config = dict(
    init='trunc_normal_002',
    one_sided=False,
    adamw_weight_decay_other_params=0,
)
Rows from block 4 of the text decoder, named by matrix and row number. Rows with one number belong to one neuron. Each number is 500 + 25 x the weight over its row's rms, rounded and kept within 0 to 999. All counts start at 0. Numbers have three digits each. After the name is the row's rms in percent of the matrix's.
# fc1: MLP up (decoder.blocks.4.mlp.fc1.weight, 1024x256), inputs 0-255
# fc2: MLP down (decoder.blocks.4.mlp.fc2.weight, 256x1024, transposed), outputs 0-255
fc1.69 067:538500501500500483501500500500500500523500500500502500500500500500500499513639517500500502499500292500500500401500500500500500501500500492500492484498500500500500499499500500502494500502500500500479499499500500529500500490500500500500500500500500500555627500500492500501499501498500500500500502498500501500487499506500500570500493501498500500500500500508500500499500564500500499469505500498500500500501500500500499488500499532500500500500504500500500500512500500500500484500499509501483500500501498500498477503485500498500500500500500500502499499501499500500500504500500499500500500619500492499500499500500500500501502373499500461500502500499494501500500500500499500499500500500451500500500487485500500500501500500549499604499500538500500499500500510500500500499499465
fc2.69 222:492500509544500500544352582500500509500487500509541497500499499471500457419500500522478464500500500500500500500500500511500500486487500500500553500521467500500500500500500498503495500500500500585500500470500500500489523500500500500431512528500500638498500500498537502500500500500500500500500500500500500499500500500445539429477500498500523500500500523500500500500500500500500500500514514503497495500493537500500516500500500500497503477416500500502500498500500490500437500500562500500500500500500500500500500500500435500574500500500500500552500500477500500497487500491497555410500511497501500500500499500488500503538500500500500500500500420500501500500512500500523500500498407497500500500500500500500500500499500500524500500500452500500500500500505500498500505500486500
fc1.70 013:500715500500500500500500500500500500500500500500500482500500500500500500500500500500500500500500500500500500510500500500500500500500500500500501599500500500500500607500500500500499500500500500500500500500500500500500500500500500500500500500500500500500500500379500500500500500530500500500500500500500500500500500500500500500500500500500500500500500500500500500500500500500500500500500500500500500500500500500500500500500500500500500500500500500500500500500500500500500500500500500500500500500500500500500500500500500500500500301500388500499500500500500500500500500500500500500500500500500500500500500500500500500500500500500500500500500500500500500500500500500500500500500500500500500500500500500603500500500500500500500500500500500500500590500500500500500500500500423
fc2.70 137:500500500537500500500500500500500500500500500410500509500500500500500500500501500500500500500500500500500500500500500500500500547500500491500500500500500500500500500500500500543500497500500497459500499500500500500500500500500500500512500500500500500500500500500349500500571500500500500500500500500500500500500500427500484658500500497500500500500500500500500500500500500500500500500587500500500345500509500500500500500500500500523500500634500575500500500500500500500500500500500500500500500512500500500500500500500398500431500500500500500500500500500500500500476500500547500500500500500500500500500513500500563500500500520500523499538500500500500500500459500500500504517500500486500487500500500500500500500500500497500500500500500500500500500557500500500500500500510500
fc1.74 088:502500852497499500506499501500513376499502502500495500500497501498501507504500500501502500500499504500504502500500494500428500491502501498499501500492500499505498500497500500499565502479500498498498483500494494496500500496499500500500499500500500500500498499500496494501500500498574499500500500497501501500487511493500505500500474500500504500510499518500501501499500500500496501500500500500494506507512501500500500500500497496494500500500498499501502501501499500499500500500496499502500495500501500490484500504500500503500500500508500504500501500500500500503500501500498500502499500501500500500502500505505500501500500502508500516500500502513503492500491494500500500495500489499500487498503500504504499494499498499498520498500501500501503499500523504500500498501502502
fc2.74 081:501500501501503507501494499478500526491503503520501500499510497498656486500501500498500500510503503500499492499500500498500555501500502504499491509500500502499501515502503492541299500499500501497508503497500501501496498489500500513494498500500445500500498495503500511500500500481649502504500500490500494492500502486478503499501495503500500497492499502500502489500500500500494500501461510499501500522500508502501507487502500497471500500501494499484501490500501488512496500500500506500497633412500501498500474499500500494521499505473500500501505493507500507484506500523485511488504500507410500510510525500497501493500500500627507496499498500498498499500505505525500505499495477510500499500481492501493491500514500488504500501497496500507499512500500500506498500500501500
fc1.87 064:500500500500471591500500500500500500500500500500500500500500500500500500500673500500500500500500500500510500500500500494500500500500500500500500500500500500500500500500500500500500500500500500500500500500500500500500500500500500525500500500500579500500500500500500500500500500500500500500500500500500500500500500500500500500500550459500536500428500499500500500500500500500500500500381500500500500500500500500500500500500500500500489500500500500500500500500500500500500500500500500500500500500500500500500500500500500500500500500500500500500500500500500500500500500500500500757500500500500500500500500500500500525500500500500500500500499500500558500500500500363500500500500500500484500500500500500500500500500500500500500500500500500500500500500500500500500500500500500
fc2.87 052:500500500500500525500500492500500617500500500500500458500500500500500500500497500500500500500500500500500500500500500500500500500500500500517500500500500500500500500500500500500500489500500500500500500598500500500500500500500500500500500500500500500500500500499637500500500500500500500500500500500500500500500500500500500348500500500500500500500500500500500500500500500500500500500522500500500500500500500500500430500500500500500500500500500500500500500500500500500500500500486500500500500500513500500500500500500500500500500500500500500500500500500500500425500500500500392500500500500500500500500500500500500500500500500495500500500500506500500500500500500500500500500500500500500542500500500500500500500500500500500500500500500500500500500500500500500500500500241500
fc1.95 117:501500501500499500502501501461499499500500513500500536500500558511501500500502396540522499500470500505447500500500500556499500500476499500672499500500500500502575501500500501500493498500500590501501500499500484602501500495498500533500518686502500497500500500501500500505501502502500500500499498500451500500504500500500499494500500531500498499513500501500500502539474563490498500500539500561519499499467500463500500509501500500500501500456499482501500500497556488464499501500500500500437500506500500503522500501499470500500501461500499500502500500500500500500535500500500436499500467487498501500499500500499500500501500500500500500511502500494501499454500500541500496503500499499507501501499500487483500500500500499501500502500523499499500501500500499499500500500500500
fc2.95 277:500482500500563464500455536500488510476500482500500500500500500500500503489500500500452559501491500500500500504500497500515500467500469500536500499562503500500500500500500497500500500504500500560588503446500500500500563500500500500476457500500500500500503500649500500500500500500500502524500500500500500499500500500483455500500500488500500500500500500500500459500500500500500500478500500442500500499482547530510500511500500515478498489445500499500500500482500500488500500500500500500500508500500500487500484533500500553404500500530500482500500500584522500511548510500517511500500500500485500500500452405463499559500500487500463547500500500500500500500500500500500500501500500500500500500500500500555528500498500500500500500500500500551500513493485500500497508510656500
fc1.96 130:500534500491482497482439502494495497502500499501551521499499533506506437501493488480518529422498496568500498475492494499494494512474512482438506442485484497508463528444517505491500500515451509499501498494518502415555468502516499500500497523546441516508500498499509494492500487521499631504514481499503542506486486494507510502493499468507499494501504495515560485499506483521536500472541500504496489502499652530500500478545516495501525500503508501447495500501535524500500501498498503513501499499481492479498510507490502508417515512535540500477506502501499515503502495500474499517496513549458499500506518516496499457502504506497489504496503502508511511500499500466521505487523525519501485502499501501432503478502499500493517503479499464507501502505462495500495502500470497
fc2.96 174:500460488493498502477494510511515547536499490530500510493500511500501528500473499541498503516500499478500489500491482509506512503492506500517611500492500528500530500500511522418484493500500573521500429473520498525510493507500501500480472491494495515472536478503502491500507510506456511455501534513500512482494500500486489500501497494498500492509500417501500475500501499503505500503513442526500505500504622492500500503500500502495499500457509492495508500499505458486500500515488500501499498514519466500500508496500430500552500498505500500486499547531506499523486500603553458500508499478500501500491377568499465546485495493499510511511507500509512497500544483474500481518500504475498480507502500500535507529500500503482489500504520495512500478500492501505500540446480567
fc1.100 109:499553499500497504501500500499499498383499500500499500500499500499500500500499499500500496502500500500499500500613494500502500500499507500432503500500500500519501415500504500501491500511528499500500500501297500499500500499500500547498500525540500500500500500464496500500500500500500500500611500500500500500499500499502500499485500501510460436501501503500500470500479500500500500501500500500500500452499444500500499500500500500500500558500500500501499501498500500500500500500500499499414500501499500499501500498500500500500538536501500527527500500500500501543500500500505500499498500502500500500500500500500500501500500500499478501474500500500500466436375499500500501500501500500500500500500500423500500499500501499500500500500517500502491512500500500500500500499500500
fc2.100 102:500500500500500500500500500500500501500500500500500500500500500532500500500426500500500426500500500500500500500500500497500500500233500500500500500493500500500500500500500500499500500500500501500463500500500500500500500500500500500461499500500500500500500533500500500500367500500500500501500500500500500500500500500500500500500500500500500500500500500500500500500500500500500500500500500500436500586500500500500500500500550500496500500486500421500487500500500398500500500500563500500500500500500500500500468500500500500500500500500500500500500500500500500500500500500501500514500408500500500500500500500500500500500500500500500500445500500500500500500500500500500500500500500500500500500500500500500500500500500500588500500500500500500500500500500500500500500500500500
fc1.101 012:500500500500500499500500500500500500500500500500500500500500500500500500500500500500500500500500500500500500500500500500500579500500500500500500500500500500500500500500500500501500500500500500500500500500500596500500558500500500500500500500500500500500500500500500500500500500500500500500500500500500500500500500500500500500500500500500500500500500500500500500500500500500500500500500500500500500500500500500500500500500582500500500327500500500500500500500500500500500500500500500500500500500500500500500500500500500500500500500500500500500500500500500500500500500500500500500500500500500500500500500500500500500500500500500500500500500500500500500500500500500500500692740600500500500500500500500500500500500500500500500500500500500500500500500500500500500500500500500
fc2.101 061:500500500500500500500519500500500500500500500500500500500537500500500500500498500500500500500500500500500498500500500500500500500500500500500500500500500500500500500500500500500500500500500501500378500500500500500500500500500500500500500500500500500510500500480501500500413500500500500500500500500500500501500500500542544500500500512500500500500500500500500500500500500500500500500500500500500500500500419500500500500500500500500500500500500500500500500500500500500500500500500500500500500500500500500500500500500500500825500500500500500500500500500500500500499500500541500500500500500500500500500500591500500500501500500500500500500500500500500519500500500500500500500500500500500500500500500500500500500500500418500500500500500500500500500500500500451500500500500500
fc1.106 009:500500500511500500500500500500500500500500500500500500500500500755500500500500500500500500500500500500500500500500500500500500500500500500500500500500500500500500500500500500500500500500500500500500480500500500500500500500500500500500500500500500500500500460500500500500500500501500500500500500500502500500500500500500500500500500500500500500500500500500500500500500533500500500500500500500500500500500500500500500500500500500500285393500500500500500500500500500500500500500500500360500500500500500500500500500500500500500500500500500500500500500500500500500500500500500500520500500615500500500500500500500500500500500500536500500500500500500500501500500500500500500500500500500500500500500500500500500500500500500500500500500500500500500500500500500500500500500500500
fc2.106 031:500500500389500500500735500500500500500500500500500500500594500500500500500501500500500500500500500500500500500500500500500500498500445500500500500500500500500500500500500500500500500500500556500500500500500500500500500500500500496500499500500500500500500500500500500500500500500500500500500500500500500500500500501500500500500500500500500500500500500500500500500500500500500500500500500500500500500500642500500500500500500500500454500500500463500500500500500501500500500500474500500500500500500500500500500500500500500628500500500500500500500500500500500500500500500500500500504500500500500500500398500500467500500500500500500341500500500500500500500500500500500500500500500500500500500500500500500500500500500500500500500500500500500500500500500500512500500500500500
fc1.109 027:500588500500500500500500500500500500500500500500500424500500500500500500500500500500500500500500500500500500691500500500500500500574500500487557500500500500500500524500500500500500500500500500500500500500500500500500500500500500500500500500500500500500500500372500500500500500500500500500500500500500500500500500500500500500500500500500500500500500500500500484500500500500500500500500500500500500500500500500500500500500500500500500500500500500500500500500500500500500500500500500500500500500500500500500501500500500500500500500500448500500500500533500500500500500500498500500500500500500500500500500500500500500500500500500500500500418500500500448500500500500500500500500500500500475500500500500765500500500500500500500500500500500500500502500500500487500500500500492
fc2.109 100:500500500500500500500500513500500500500500500451500535500500500500500500500500500500500500500500500500500500500500500500500500520500500500500500500500500500500500500500500500548500500500500500500500500500500500500500500500500500500500500500500500500500500500500443500500544500500500500495500500500500500500500500469500491752500500464500500500500500500500500500500500500500500500500500500500500315500500500500500500500500500500500500500659500500500500500500500500500500500500493500500500500500500500500500500500500359500500500500500500500500500500500500500500500500500500500500500500500500500500500500500500516500500500521500500500529500500500500500500500500500500500500500500500500482500500500500500500500500500500500500500500500500470500500503500500500500500500500500
fc1.116 021:500500500500500500500423500500500500490500500500500500500500500500500500500500499500500500500500500500500500500500500500500500500500500500500500500500500500500500500500500500500500500500500500500500500500500500499500500501401500500500500499500500500500500500500500500515500500500500500500500500500500500500500500500500500500500500500500500500500500508500500500500500500500500500500500500500466506500500548500500500500500500500500500500500500500500500500500500500500500500500500500500500500500500500500500500500500500500500500500500500500500500500461500500500500500500498500500500500564500500500500500500500500500500500500500500500500500500500500309500500500475500304500737500500500500500500500500500500500500500500500500444500500500500500500500500500500500500500500500
fc2.116 020:500500500500500500500500500500500500500500500500500500500500500500500500500500500500500500500500500500500500500500500500500500500500500500500500500500500500500500500500500500500500500500500500500478500500500500500500500500500500500500500500500500500500500500500500500500500500500500500500500500500500500500500500500500500500500468500500500500451500500500500500500500500500500500500500500500429405500500500500500500500500500500361500500500500500500500500500500500500500500500500500500500500587500500500500500500500500500745500500500500500500500500500500500500500500500500500500500500500500500500500500500500500500500500500500500570390500500500500500500500500500500500500500500500500500500500500500500500500500500500500500500500500500500500500500500500500500500500695500
fc1.120 006:500500500500500500500500500500500500500500500500500500500500500500500500500500500500500500500500500500500500500500500500500500500500500500500503500500500500500588500500500500500500500500500500500500500500500500500500500502500500500500500500500500500500500500500500500500500500500500500500500500500500500500500500500500500500500500500500500500580500500500500501500500500500500500500665500826500500500500390500500500500500500500500500500500500500500500500500500500500500500500500500500500500500500500500500500500500500500500500500500500500500500500500500500500500500500500500500500500500500500500500500500500500500500500500500500500500500500500500500500500500500500500500500500500500500500500500500500500500500500500500500500500500500500500500500500500500500500500500500
fc2.120 051:500500500500500500482500596500500503500500500500500500500500500500500500500500500500500500500500500500500500500500500500500500513500500500500500500500500500500500500500500500500500500500500500500500500500500500500500500500500500500500500500500500500500500500500500500500500500500500500500500500500500500500500500500500500500500500500500500500500500500500500500500500500500500500500500500500500329500500693500500500500500500500500500500500500500500500500500500500500500500500500500500549500500500500500500500500500225500500500500500500500500500500500500500500500500500500500500500500500500500500500499500500500553500500500500500500551500500500500500500500500500500500500500500500500500500500500500520500500500500500500500500500500500500500500500500500500500500500500500
fc1.124 064:443500538500419503548494500520527448502479498502463476547509555461501479499496526499519472446536525515531502486551473490503526487559496498505486488537509495487524511520487501514561497484499500509435483501486507425503469522493481483499531496490493500503478484496491500541483504483523500514517498514492514498504506504510463484510498480494503491556537505485525497504494521517484498508470499507503512500504509506500507499474470571496495518503468459500457481498495479497499500499516416543558515531519496465506563542518518496499502496492505515550518527529506503492485441519498496525499500447500505459491442495450481498507466504532510502488524496577516541476511510507500507509480485532491481520498523531498492497510474483476536455489532526528498494491514516463498500469496503
fc2.124 061:489502502557532494564548568498481514490513494548498499511520491486525493494525492442506479450508534576507468500494505518502447488499567500491473452469515497513504500511499499480516487503500457481488500458531499498459452495499501475545539498494496507518510501495573440501498501502504513506520529489500499486507499495476507500499501500499501504487500433500500527498500506501497500500520473438518500502495527494496520492503504511487500469519505491546540494392477508502556500500441489510498483499500487507522522500487520496547501471501503498483479506519502444502474551544471508488448498443500497512500455500432524459490500500493540511498510521477538509511502475441500502510492509470500500516532501507533514505505500502502502508503499505490501513496442485539505482488513482
fc1.126 057:498501506500491504507500498500504511502500484501503500503500500496499491485502497503482507421510501500492499501498500507501507501507499503500489500483501500500353503487500500487457512509500500500500507493500499487498499500500502500472499500501503500499499498500497500501500500407511402500500501482500507500501504491505500497500498502501499500497493500500499502482500494503501502494498500499499499502491684500502501500499498498502503502503498499500467502501500500504500499500500501506503504502498499500497513477500500500493502506500500502503507499512498515499507491499521498753500500498495501495491500500492500499500500500500500503491499502527474538502499497500499501499502501484502500496498500500500501500503498500500462498500500499499500535500497501501500505499499503
fc2.126 128:499500500499504500493459500502544542499501597505502515499509495499500504500520500500453500500500501497496496500498500505501499489503499500503486508500501500500518488585500498470499503489500512500498498501500502500476499507498500501458482500500504499500496487439499500500498497496479512500519505489500511460499500494496496498504497497500500500495414505500491498500500498502500507502488499500499498501494503492500503493500500501515498500503500500497502500501500502502499500498500500497501504501500500500501500500495493445559500503468504500505497500496501501498497500503510672485505500511502500500506506499496501490501500506502520495493499500499524500500500501493764502499500505506500500492498500499507500500517500471467444501484498499501498503503492500503499489497475500
fc1.127 090:500597500500500499494500500500497459497497500499500470501500500494485500503500497500500572499414491496498500541500500508503500543500490492466500532497505500500503563554494500500499485500500593498506498500500500500499500493500500499500513499513499500498470501472506504503500502547500500500500394500500512500498500514500520497430559475500500581506506474495500456509501500500501488500500500501513502505500449450500502500500497522499493554478500480500500500495499496501500502500500500492500499500500508500500509500493500501594500492500498549500498509558500504498500500500500497500500500500505503498500500498497500500500496535500500500495372500402520500500500500509503500500500481522500471500490500503625500500507500500500504500501500462500500547500500500462494500499497440
fc2.127 330:500500500532501494488501537486500469498509492432499560498484500500500500468527500500495466489500498500500500500500503503500500571500500474510500500500500478500500509500500497603500488500500482492500500500500500500499494500500500500528540486500500550500518500498457500500545500500500500478500502500500500500500516442494496663500500415500500500504500501500512500500500500500503500500500500498500383504513501500500500500494500500526500497607500546500501500500500500500500500491500500500500501550500500500500500500500333500443500500500500498481500496500500500536456500511518500500500500498500500500500530497500560500501500543500525492550500500500500500500500500484500509536500500484500481500500500500525500500501500498500500500500500500481500500527500500498500500519502500
fc1.131 013:500500500500500500500500500500500500500500500500500500500500500500500500500500500500500500500500500500500500500500500500502500500500500499500501500500500500500499621501500500503500500500500500500500498500500500501500500500500500500500500500500500500500500500499500500500500500751502500500500500500500500500500500501500500503500500500498499500500498500500500500500500500500500500500500500500500500500497500500500500500498500500500213500500501500500501500503500500500500500500500501500497500500501500500500497500500500499500500500500500500500500504500500500497500500500500500500500500500503500500500500500500500499500500500503500500500500500500500501500500500500500500500500500500500500500500500500500500500500500500500500499500501500502500500499500500500500500500500500
fc2.131 051:500500500600500500500500500500500500500500500500500500500500500500500500500500500500500361500500500500500500500500500500500500500477500500467500500500500500500500500500500500502500500500500500500500500500500500500500500500500500500500500500500500500500497500500499500500391500500500500500500500500500500500500500500500604500500500562500500500500500478500500500500500500500500500500500500500500500500500500500500500500500500500500500500518500641500500500500500500500500500500529500500500500500500500500500500500500500500535500500500500500500500451447500500500500500500500500500500500500500500500500500500562500500500500500500500500500500500500500500500500500500500500500500500500500500500500500500500500500500500500500500500500500500500500500500500500234500500500500500
fc1.134 011:500683500500500500500500500500500500500500500500500500500500500547500500500500500500500500650500500500500500650500500500500500500500500500500500500500500500500500500500500500500500500500500500500500500500500500500500500500500500500500500500500500500500500500467500500500500500500500500500500500500500500500500500500500500500500500500500500500500500500500500500500500500500500447500500500500500500500500500500500500500500500500500500500500500500500500500500500500500500500500500500500500500500500500500500500500500500500500500500500500500645500500500500500500500500500500500500500500500596500500500500500500500500500500557500500500500500500500500500500500500500500500500500500500500500500500500500500500500500500500500500500500500500500500500500500500500500500500500295
fc2.134 044:500500500500500500500576500500500438500500500392500500500500500500500500500500500500500500500500500500500500500500500500500500500500500500500500500500500500500500500500500500500500500500500500500500500500500500500500500500500500500505500500500500500500500500500500500500500500500500500500500500500500500500500500500500500626500500500500500500500500500500500500500500500500500500500500500500500269500500500500500500500500500500507500500593500500500500500500500500500500500500500500500500500500500500500500500500500278500393500500500500500500500500500500500500500500500500500500500500500500500500500500500500500500500500500500500500500500500500500500500500500500500500500500500500500500500500500500500500500500500500500500500500500500500500500500500500500500500500501500
fc1.143 022:500500500500500500500500500500500500500500500500500500500500501500500500500499500500500500500500500500500500500500500500500500500500500573500502500500500500500500500500500500500500500500500500500500500500470500500500662502500499500500500500500500500500500500500500500500500499500500500500500500500500500500500500500500500500500500500500500500575500500500500500500500500500501500500500500673763500500500463500500500500500539500500499500500500500500500500500520500500500500500500500500500500500500500514500499500500500500500500380500443500500500500500500500500500500500500500500500500500500500500500500500500500500500500500500500500500501500500500500500500500500500500500500500501500500500500500500500500500500501500500500500500537500501500500500500500500500500500500500
fc2.143 065:500500500515500500500477589500500500500500500500500500500500500500500500500500500500500500500500500500500500500500500500500500532500500500500500500500500500500500500500500500500500500500500481500500500500500500500500500500500500500500500500500500500500500500500500473500500500500500500500500500500500500500500500500500500524500500500500500500500500500500500500500500500500500500500500500500500314500500742500500500500500500500500500500500500500500500500500500500500500500500500500500500500505500500500500500500500265500500500500500500500500500500500500500500500500500500500500500500500500500500500500500500500500500500500500500500517500500500500500500500500500500500500500500500500500500500500500500500500500500493500500500500500500500500500500500500500500500500500510
fc1.146 192:537500498486551516523501500507504499534500503497502501496493501461501494500492499500498505501498501499529452541498497503510512495500457500499465499516449500514502466626512464470489501498498499530492425500499502513499498498494501505497498492502495499505510503497500517500496510500492500502529500499503504499500496490485677501495428502502501519498508522507497500541500564485500465503508499497499498532509500498498471497467500522500501498491538499496475516503500505499489484499481500499502505500498498504497365535457504490478515505506502498495501487491503504504505508508532498496510501503502501500470496510490498501505494500526495526500545528499500494501548499499492496505503494496496497500378499492501499516536505495506402521499501495500492504504500499506498501541473499
fc2.146 295:502500497501500500500489501505496147499504501498501501496500500511500509486515502505501499501518500502500516500502503501497491498521502500501493499503499505497500496499500494652559502509499505496499499480498495500502498499500497504500502494503494499499503488503502499501500501511500506500500497500501498507500499518544499500499497500501506501486494524501514509499500501499499500501502497498501500503499498501501509503500498505504499507500498491500497500509500501499498500496502500500512494500500499500501501503500502497500501499507506504506499496496499501500487503506493500499505500500500495503497489500501501501500500499501498505498500489502505500499500499501500497497497499500500504499498500499500499500521500501501503500498500503498500503500511500495499501500486499
fc1.147 025:500500500500500500500500500500500500500500500500500500500500500500500500500500500500500500500500500500500500500500500500500500499500500500500499500500500500500500500500500500499500500500500667500500500500447500497500500499500500500500500500500500500500500500500500500500500500500500500500500500500500500500554500500500500500500500500500500500729500500500500500500500500536500500500523500500500500500500500500500500500500500500500500500500500500500500500500500500500500500500500500500500500500500500500500500500500500500500500500500250500500500500500500500500500500500500500500500500500500500500500500500500500500500500500500500500464500500500500500500500500500500500500500500500500500500500500500500500500500500500500500500500521500499500500500500500500500500500500410
fc2.147 103:500500500506500500500500555495500500500500500469500508500500500500500500500504500500500484500500500500500500500500500500500500500500500500520500500500500500427500500580500500522499500500500500500500500500500500500500500500500500500500500500500500504500503493500500494500631500500500500500500500434500500500500500500500500599500500500500500500500500500500500500500500500500500500500529500500500326500500633500500500500500500500500500500524500500500500500500500500500500500500500500500500500555500500500500500500500299500500500500500500500500500500500511500500500500500535500500500500500500500500500500500500500500500500500500500500544500500500500500500500500500500500500500500500500492476500500500517522500500500382500500500500500500500500500500500500500500500500500500
fc1.154 371:489545528475502500502496498499502495501479578500504501499511500505501500487504500504495500550522498502488495511499518576461500498486522500498505500500503498486496502446500500469494499471495500531489497533553507501494458491500506501501497414501500500439548509501501500500500502407505501583500494502477500500500463543500502500500556503507500509500500494500503500500500493501559500469556500500499469502499542489480490499499501580481500503495483500500496504499503501503513493500496500500491489421503500510519429553495500519502579540500500500500494498498529500502492501500492501499486494500500500500495556510500551500473500493371509476503499500500500573533504502499500501505451500511510500504509499501498499500616512499500505509498500500500494501500506499503504499499500500
fc2.154 405:498500500503515502500496508522489500498506499497497495469479559500498337489493501499500496494510550463513494505500495498508497501498501465499496501528502496475504500497494501519327504453508507554499483501447497514504494502485503500461485501525499502473480501501487497501500501496498504479621488382500500433500499511500498495492472500436501503514499486500505503500505527486500498501486500498500500503500493483499499532500499500574501499499500500500497490521500479473526500495497501499492462510500499501500500500497531497497515494512506504524498514500502499516502500504535499493499498495501498500500475497526596503499500502492463496501499500509500500501509507499498496500494505498500500499487498484494497501492500500410503500506494493485497500499477495494499496493502499
fc1.159 085:500500500500500500500500500500500500500500500500500409500500500500539500500500295500500500500500500500498500500500500500500500500500500500306500500500500500500500512500500500500500500500488500500500500500453492500500500500500500500500500500500500445500500500500500500500500500500500500500500500500500500500526480500500500500409500500500500500500500500500500500500500500500500500500556500500428500500500500500500496500500500500500500500500500500500500500500517500500500500500500500500500500501500500500500500500500500500500500479500500500500489454500500500500500500500499500495500500500500500500500500515490500500500500500500500478500515500500500500500500500500500500500500344509500498500500500500468500500500500500500500500500500500500367500500500500500500500500500500
fc2.159 193:500505500500500500552500500500500500500500557500500500500500500500500500598500500500454500516482500500500500500349500500500469500500500690500500500500500500500500500500500500500500500500500500500500500500500616500500500436500500500491500507500500500500500500507512500469500500500500500500500500500419500464500500500494500500500500500500500500500500500500500500500500500383500500500500500500500500500500541500500525500392500500500500500500500500496500500500500500500438500500500500500500500500500500500500500500500500500500500500500500500550500500500500500500475500500500500500500500500500500541500498566500500386500500500500500500500500500500500500500500500500537500500500500500500500500500500500500500500492500500500500500500500500500500500500500500500494500500500500
fc1.168 241:484502500500500500501500500500500500500500500499479500500500580519458500500500500500536502561471500500500500498422488502500503505428500500500497566500498500500500500500506500500500500500540500499536500507513500500497500500500500500502501500501500500500503498525543500508500500497501500500582501500500500500500514500500500500495500485500500501408500503499489501499529534500500496500492500431502539500499500500486500500500490551500500500525500500500654538501500502500529500500499500499500499499500500500500500478500500554555500500499500500571500564502500458500546500504500500374501585500500502499539500500584500500473500470497500502500481500500525498500500455500500500503500500502491500503442500597500500500500500500499500501500500500500479473500507500500500500500497500
fc2.168 214:500500500500489500500567500630500498500500496500500500500496500500535491500501500500402500500500500500500500500500500499503500500407494473500499500499500500500500517500500500500499500500508500500500500501500500500580500500500500500500500500500500500499534503505474500471500500500500500500500500594500500537500500435495500500500500500500500500490500500493460500500500500465500500500499502489501500536500500500500500500500500500501500500500500500500501500500500523500500416500530500500500488500500500500500500500500419500500500500500500500500500500537355469499507500482495437500500500500500500500500500500500499500500500500462498500500500500500500500513500500500500500500500508583500500500500500500500500500416500674500476500505486500501500507500500500500500500500503500
fc1.175 009:500500500500500500500500500500500491500500500500500500500500500500500500500500500500500500500500500500500500500500500500500500500500500500500500500500500500500500500500487500500500500500500500500500500500500500500500500500500500500500500500500500500500500500172500500500500500500500500500500500500500500500500500500500500500500500500492500500500500500500500500500500500500500500500500500500500500500500500500500500500500500500500500500500500500500500500500500500500500500500500500500500500500500500500500500500500500500500500500500500500500500500500500500500500500500512500500500500500500500500500500500500500500500500500500500500500500500500500500500500500500500500500500500500500500500500500500728500500500500500500500500500500500500500500500500500500500500500500500
fc2.175 092:500500500534500500500500500500500500500500500439500515500500500500500500500500500500500500500500500500500500500500500500500500635500500500500500500500500500500500500500500500589500500500500500500500500500500500500500500500500500500500518476500500500500500500500376500500500500500500500500500500500500500500500500456500500687500500479500500500500500500500500500500500500500500500500500500500500473500500500500500500500500500500500500500674500569500500500500500500500500500500500500500500500500500500500500500500500327500444500500500500500500500500500500500521495500500500500500500500500500500500500500500500575500500500510500500500500500500500500500500500500500500500500500500495500500500500500500500500500500500500500500500500500500500500500500500500500500500500500500
fc1.185 025:500500500500500500544500500500500500500500500500500500500500500500500500500500500500500500500500500500500500437500500500500500500500500500500500500500500500500500500500513500500500500500500500500500500500500500499500500500500500500500500500500500500500500500500500498500500500493500500500500500500500500500500500500500500500500500500500500500506500500500500500500500500500500500500500500500500500500500500500500500434500500500500500500500500500500500500500500500500500500500500500500216500500500500500500500500500500500500500500500500500500500500500500500500500500500490500500500500500500500500500500418500500500500500356500500500500500500378500500500500500500500500630500500500500495500500500500500500500500500500500500500500500500500500500500458500500587500500500500
fc2.185 074:500500500500500500631485544500500500500500500500500338500500500500500500500500500500500500500500500500500500500500500512500500348409500500500500500500477500500500500500500500500500500500500500500500500500500500500500500500500500500500500500500500500500500500500500500500500500500500500500500500500500500500500500500448500311500500500500500500500500500500500500500500500500500500500598500500500500500500556500500500500500500500490500500453500500500500500500500451500500500500500500500500500500500500500500500500500500500500500500500500500514500504500500500500500500500500500485500500500500500500500495500500500500500500500500500500500500500500500500500500526500500500500500341500500500500500500500500500500500500500500500500500491500500500500500500500500500500500500500
fc1.204 171:502505518496516503500499495496532305498501508499515500514501549502501500517504492498497504501505558499503501502501508493499500483501487493478508511460490501500452495494437491501525501498500502502511523500498503499489451544500500511501500500506499502503503497499499501498534493502539506500500500500499492506497505494497518494451505497507526498501498511500474513503493544500530507494468498468498513499491696506498500497507503500501511539500505504491501512495500502501501501502524503500500501502499472500517497490499502503498500509495431499512498503500513500513533503493501496403501499500441500498495490506505500493501478501483504436500499538495540499499468526499492500499500501499585499545501500450498505500495498495503506516500501499500465513499498504501502500484504501
fc2.204 770:500494499500500430504500499498503571501500465504500500500496500500500554500499500498480499497500500500500500500500501500500500504500500579515458502436500503500513500501500498494500501504501497500503500509483495500556498499427505500500498500500431534500488502515499500552509395504463500500500500523500502477501507497507475500503501489501503504442500511526463500500488501501500500500501499500500518498512499498501457503501500500513499487457500600501500501497500500496500512500501500501499554432501489482501360500500509527594499493458501487500500466506485507499499503500499498499500495501525485498500494500495502500507500500500498501501499500510499545455501561535554504500599479499500452500461500560444490502506500474500500517436501501500498500500492499500499500500483498
fc1.211 043:500500500500500501501499500500500500500500500500500500500500500500500500500499500500500223500500500500500500540499501500500500500500500500500489500500501500500500371498502500500500500500500499500500500500500500500509500500500500530500500500500500500500500500500500500500500500500500500500500500500500501500500500500500500500496500500501500424500500506500500502500500500500500500500502500500500502500500500500500500500500500500500500500499500500500500500500500499500500500500500500500498500500500500500500499500500500500500500499500318500500501500500500500500500500500492500649500500501501500500500500500500500500500500500500500500500504500500500500500500500500500499500549500500500500500500500500500500500500502500500500500500500500500500498500500500500500501500501500
fc2.211 014:500500500662500500500500500500500500500500500500500500500500500500500501500500500500500574500500500500500500500500500500500500492500500500500500500500500500500500500500500500500503500500500497500500500500500500500500500500500500500500500500500500500500500500500500500500500500500500500500500500500500500500500500501500500500500500500500500500500500351500500500500500500500500500500499500500174500500500500500500500500500500500500500500500500500500500500500500500500500500500500500500500500500500500500500500500500500500500500500500500500500500500500500500500500500500500500500500500500500500500500500500500500500500500500500500500500500500500500500500500500500500500500500500500500500500500500500500500500500500500500500500500500500500500500500500500500500500500501500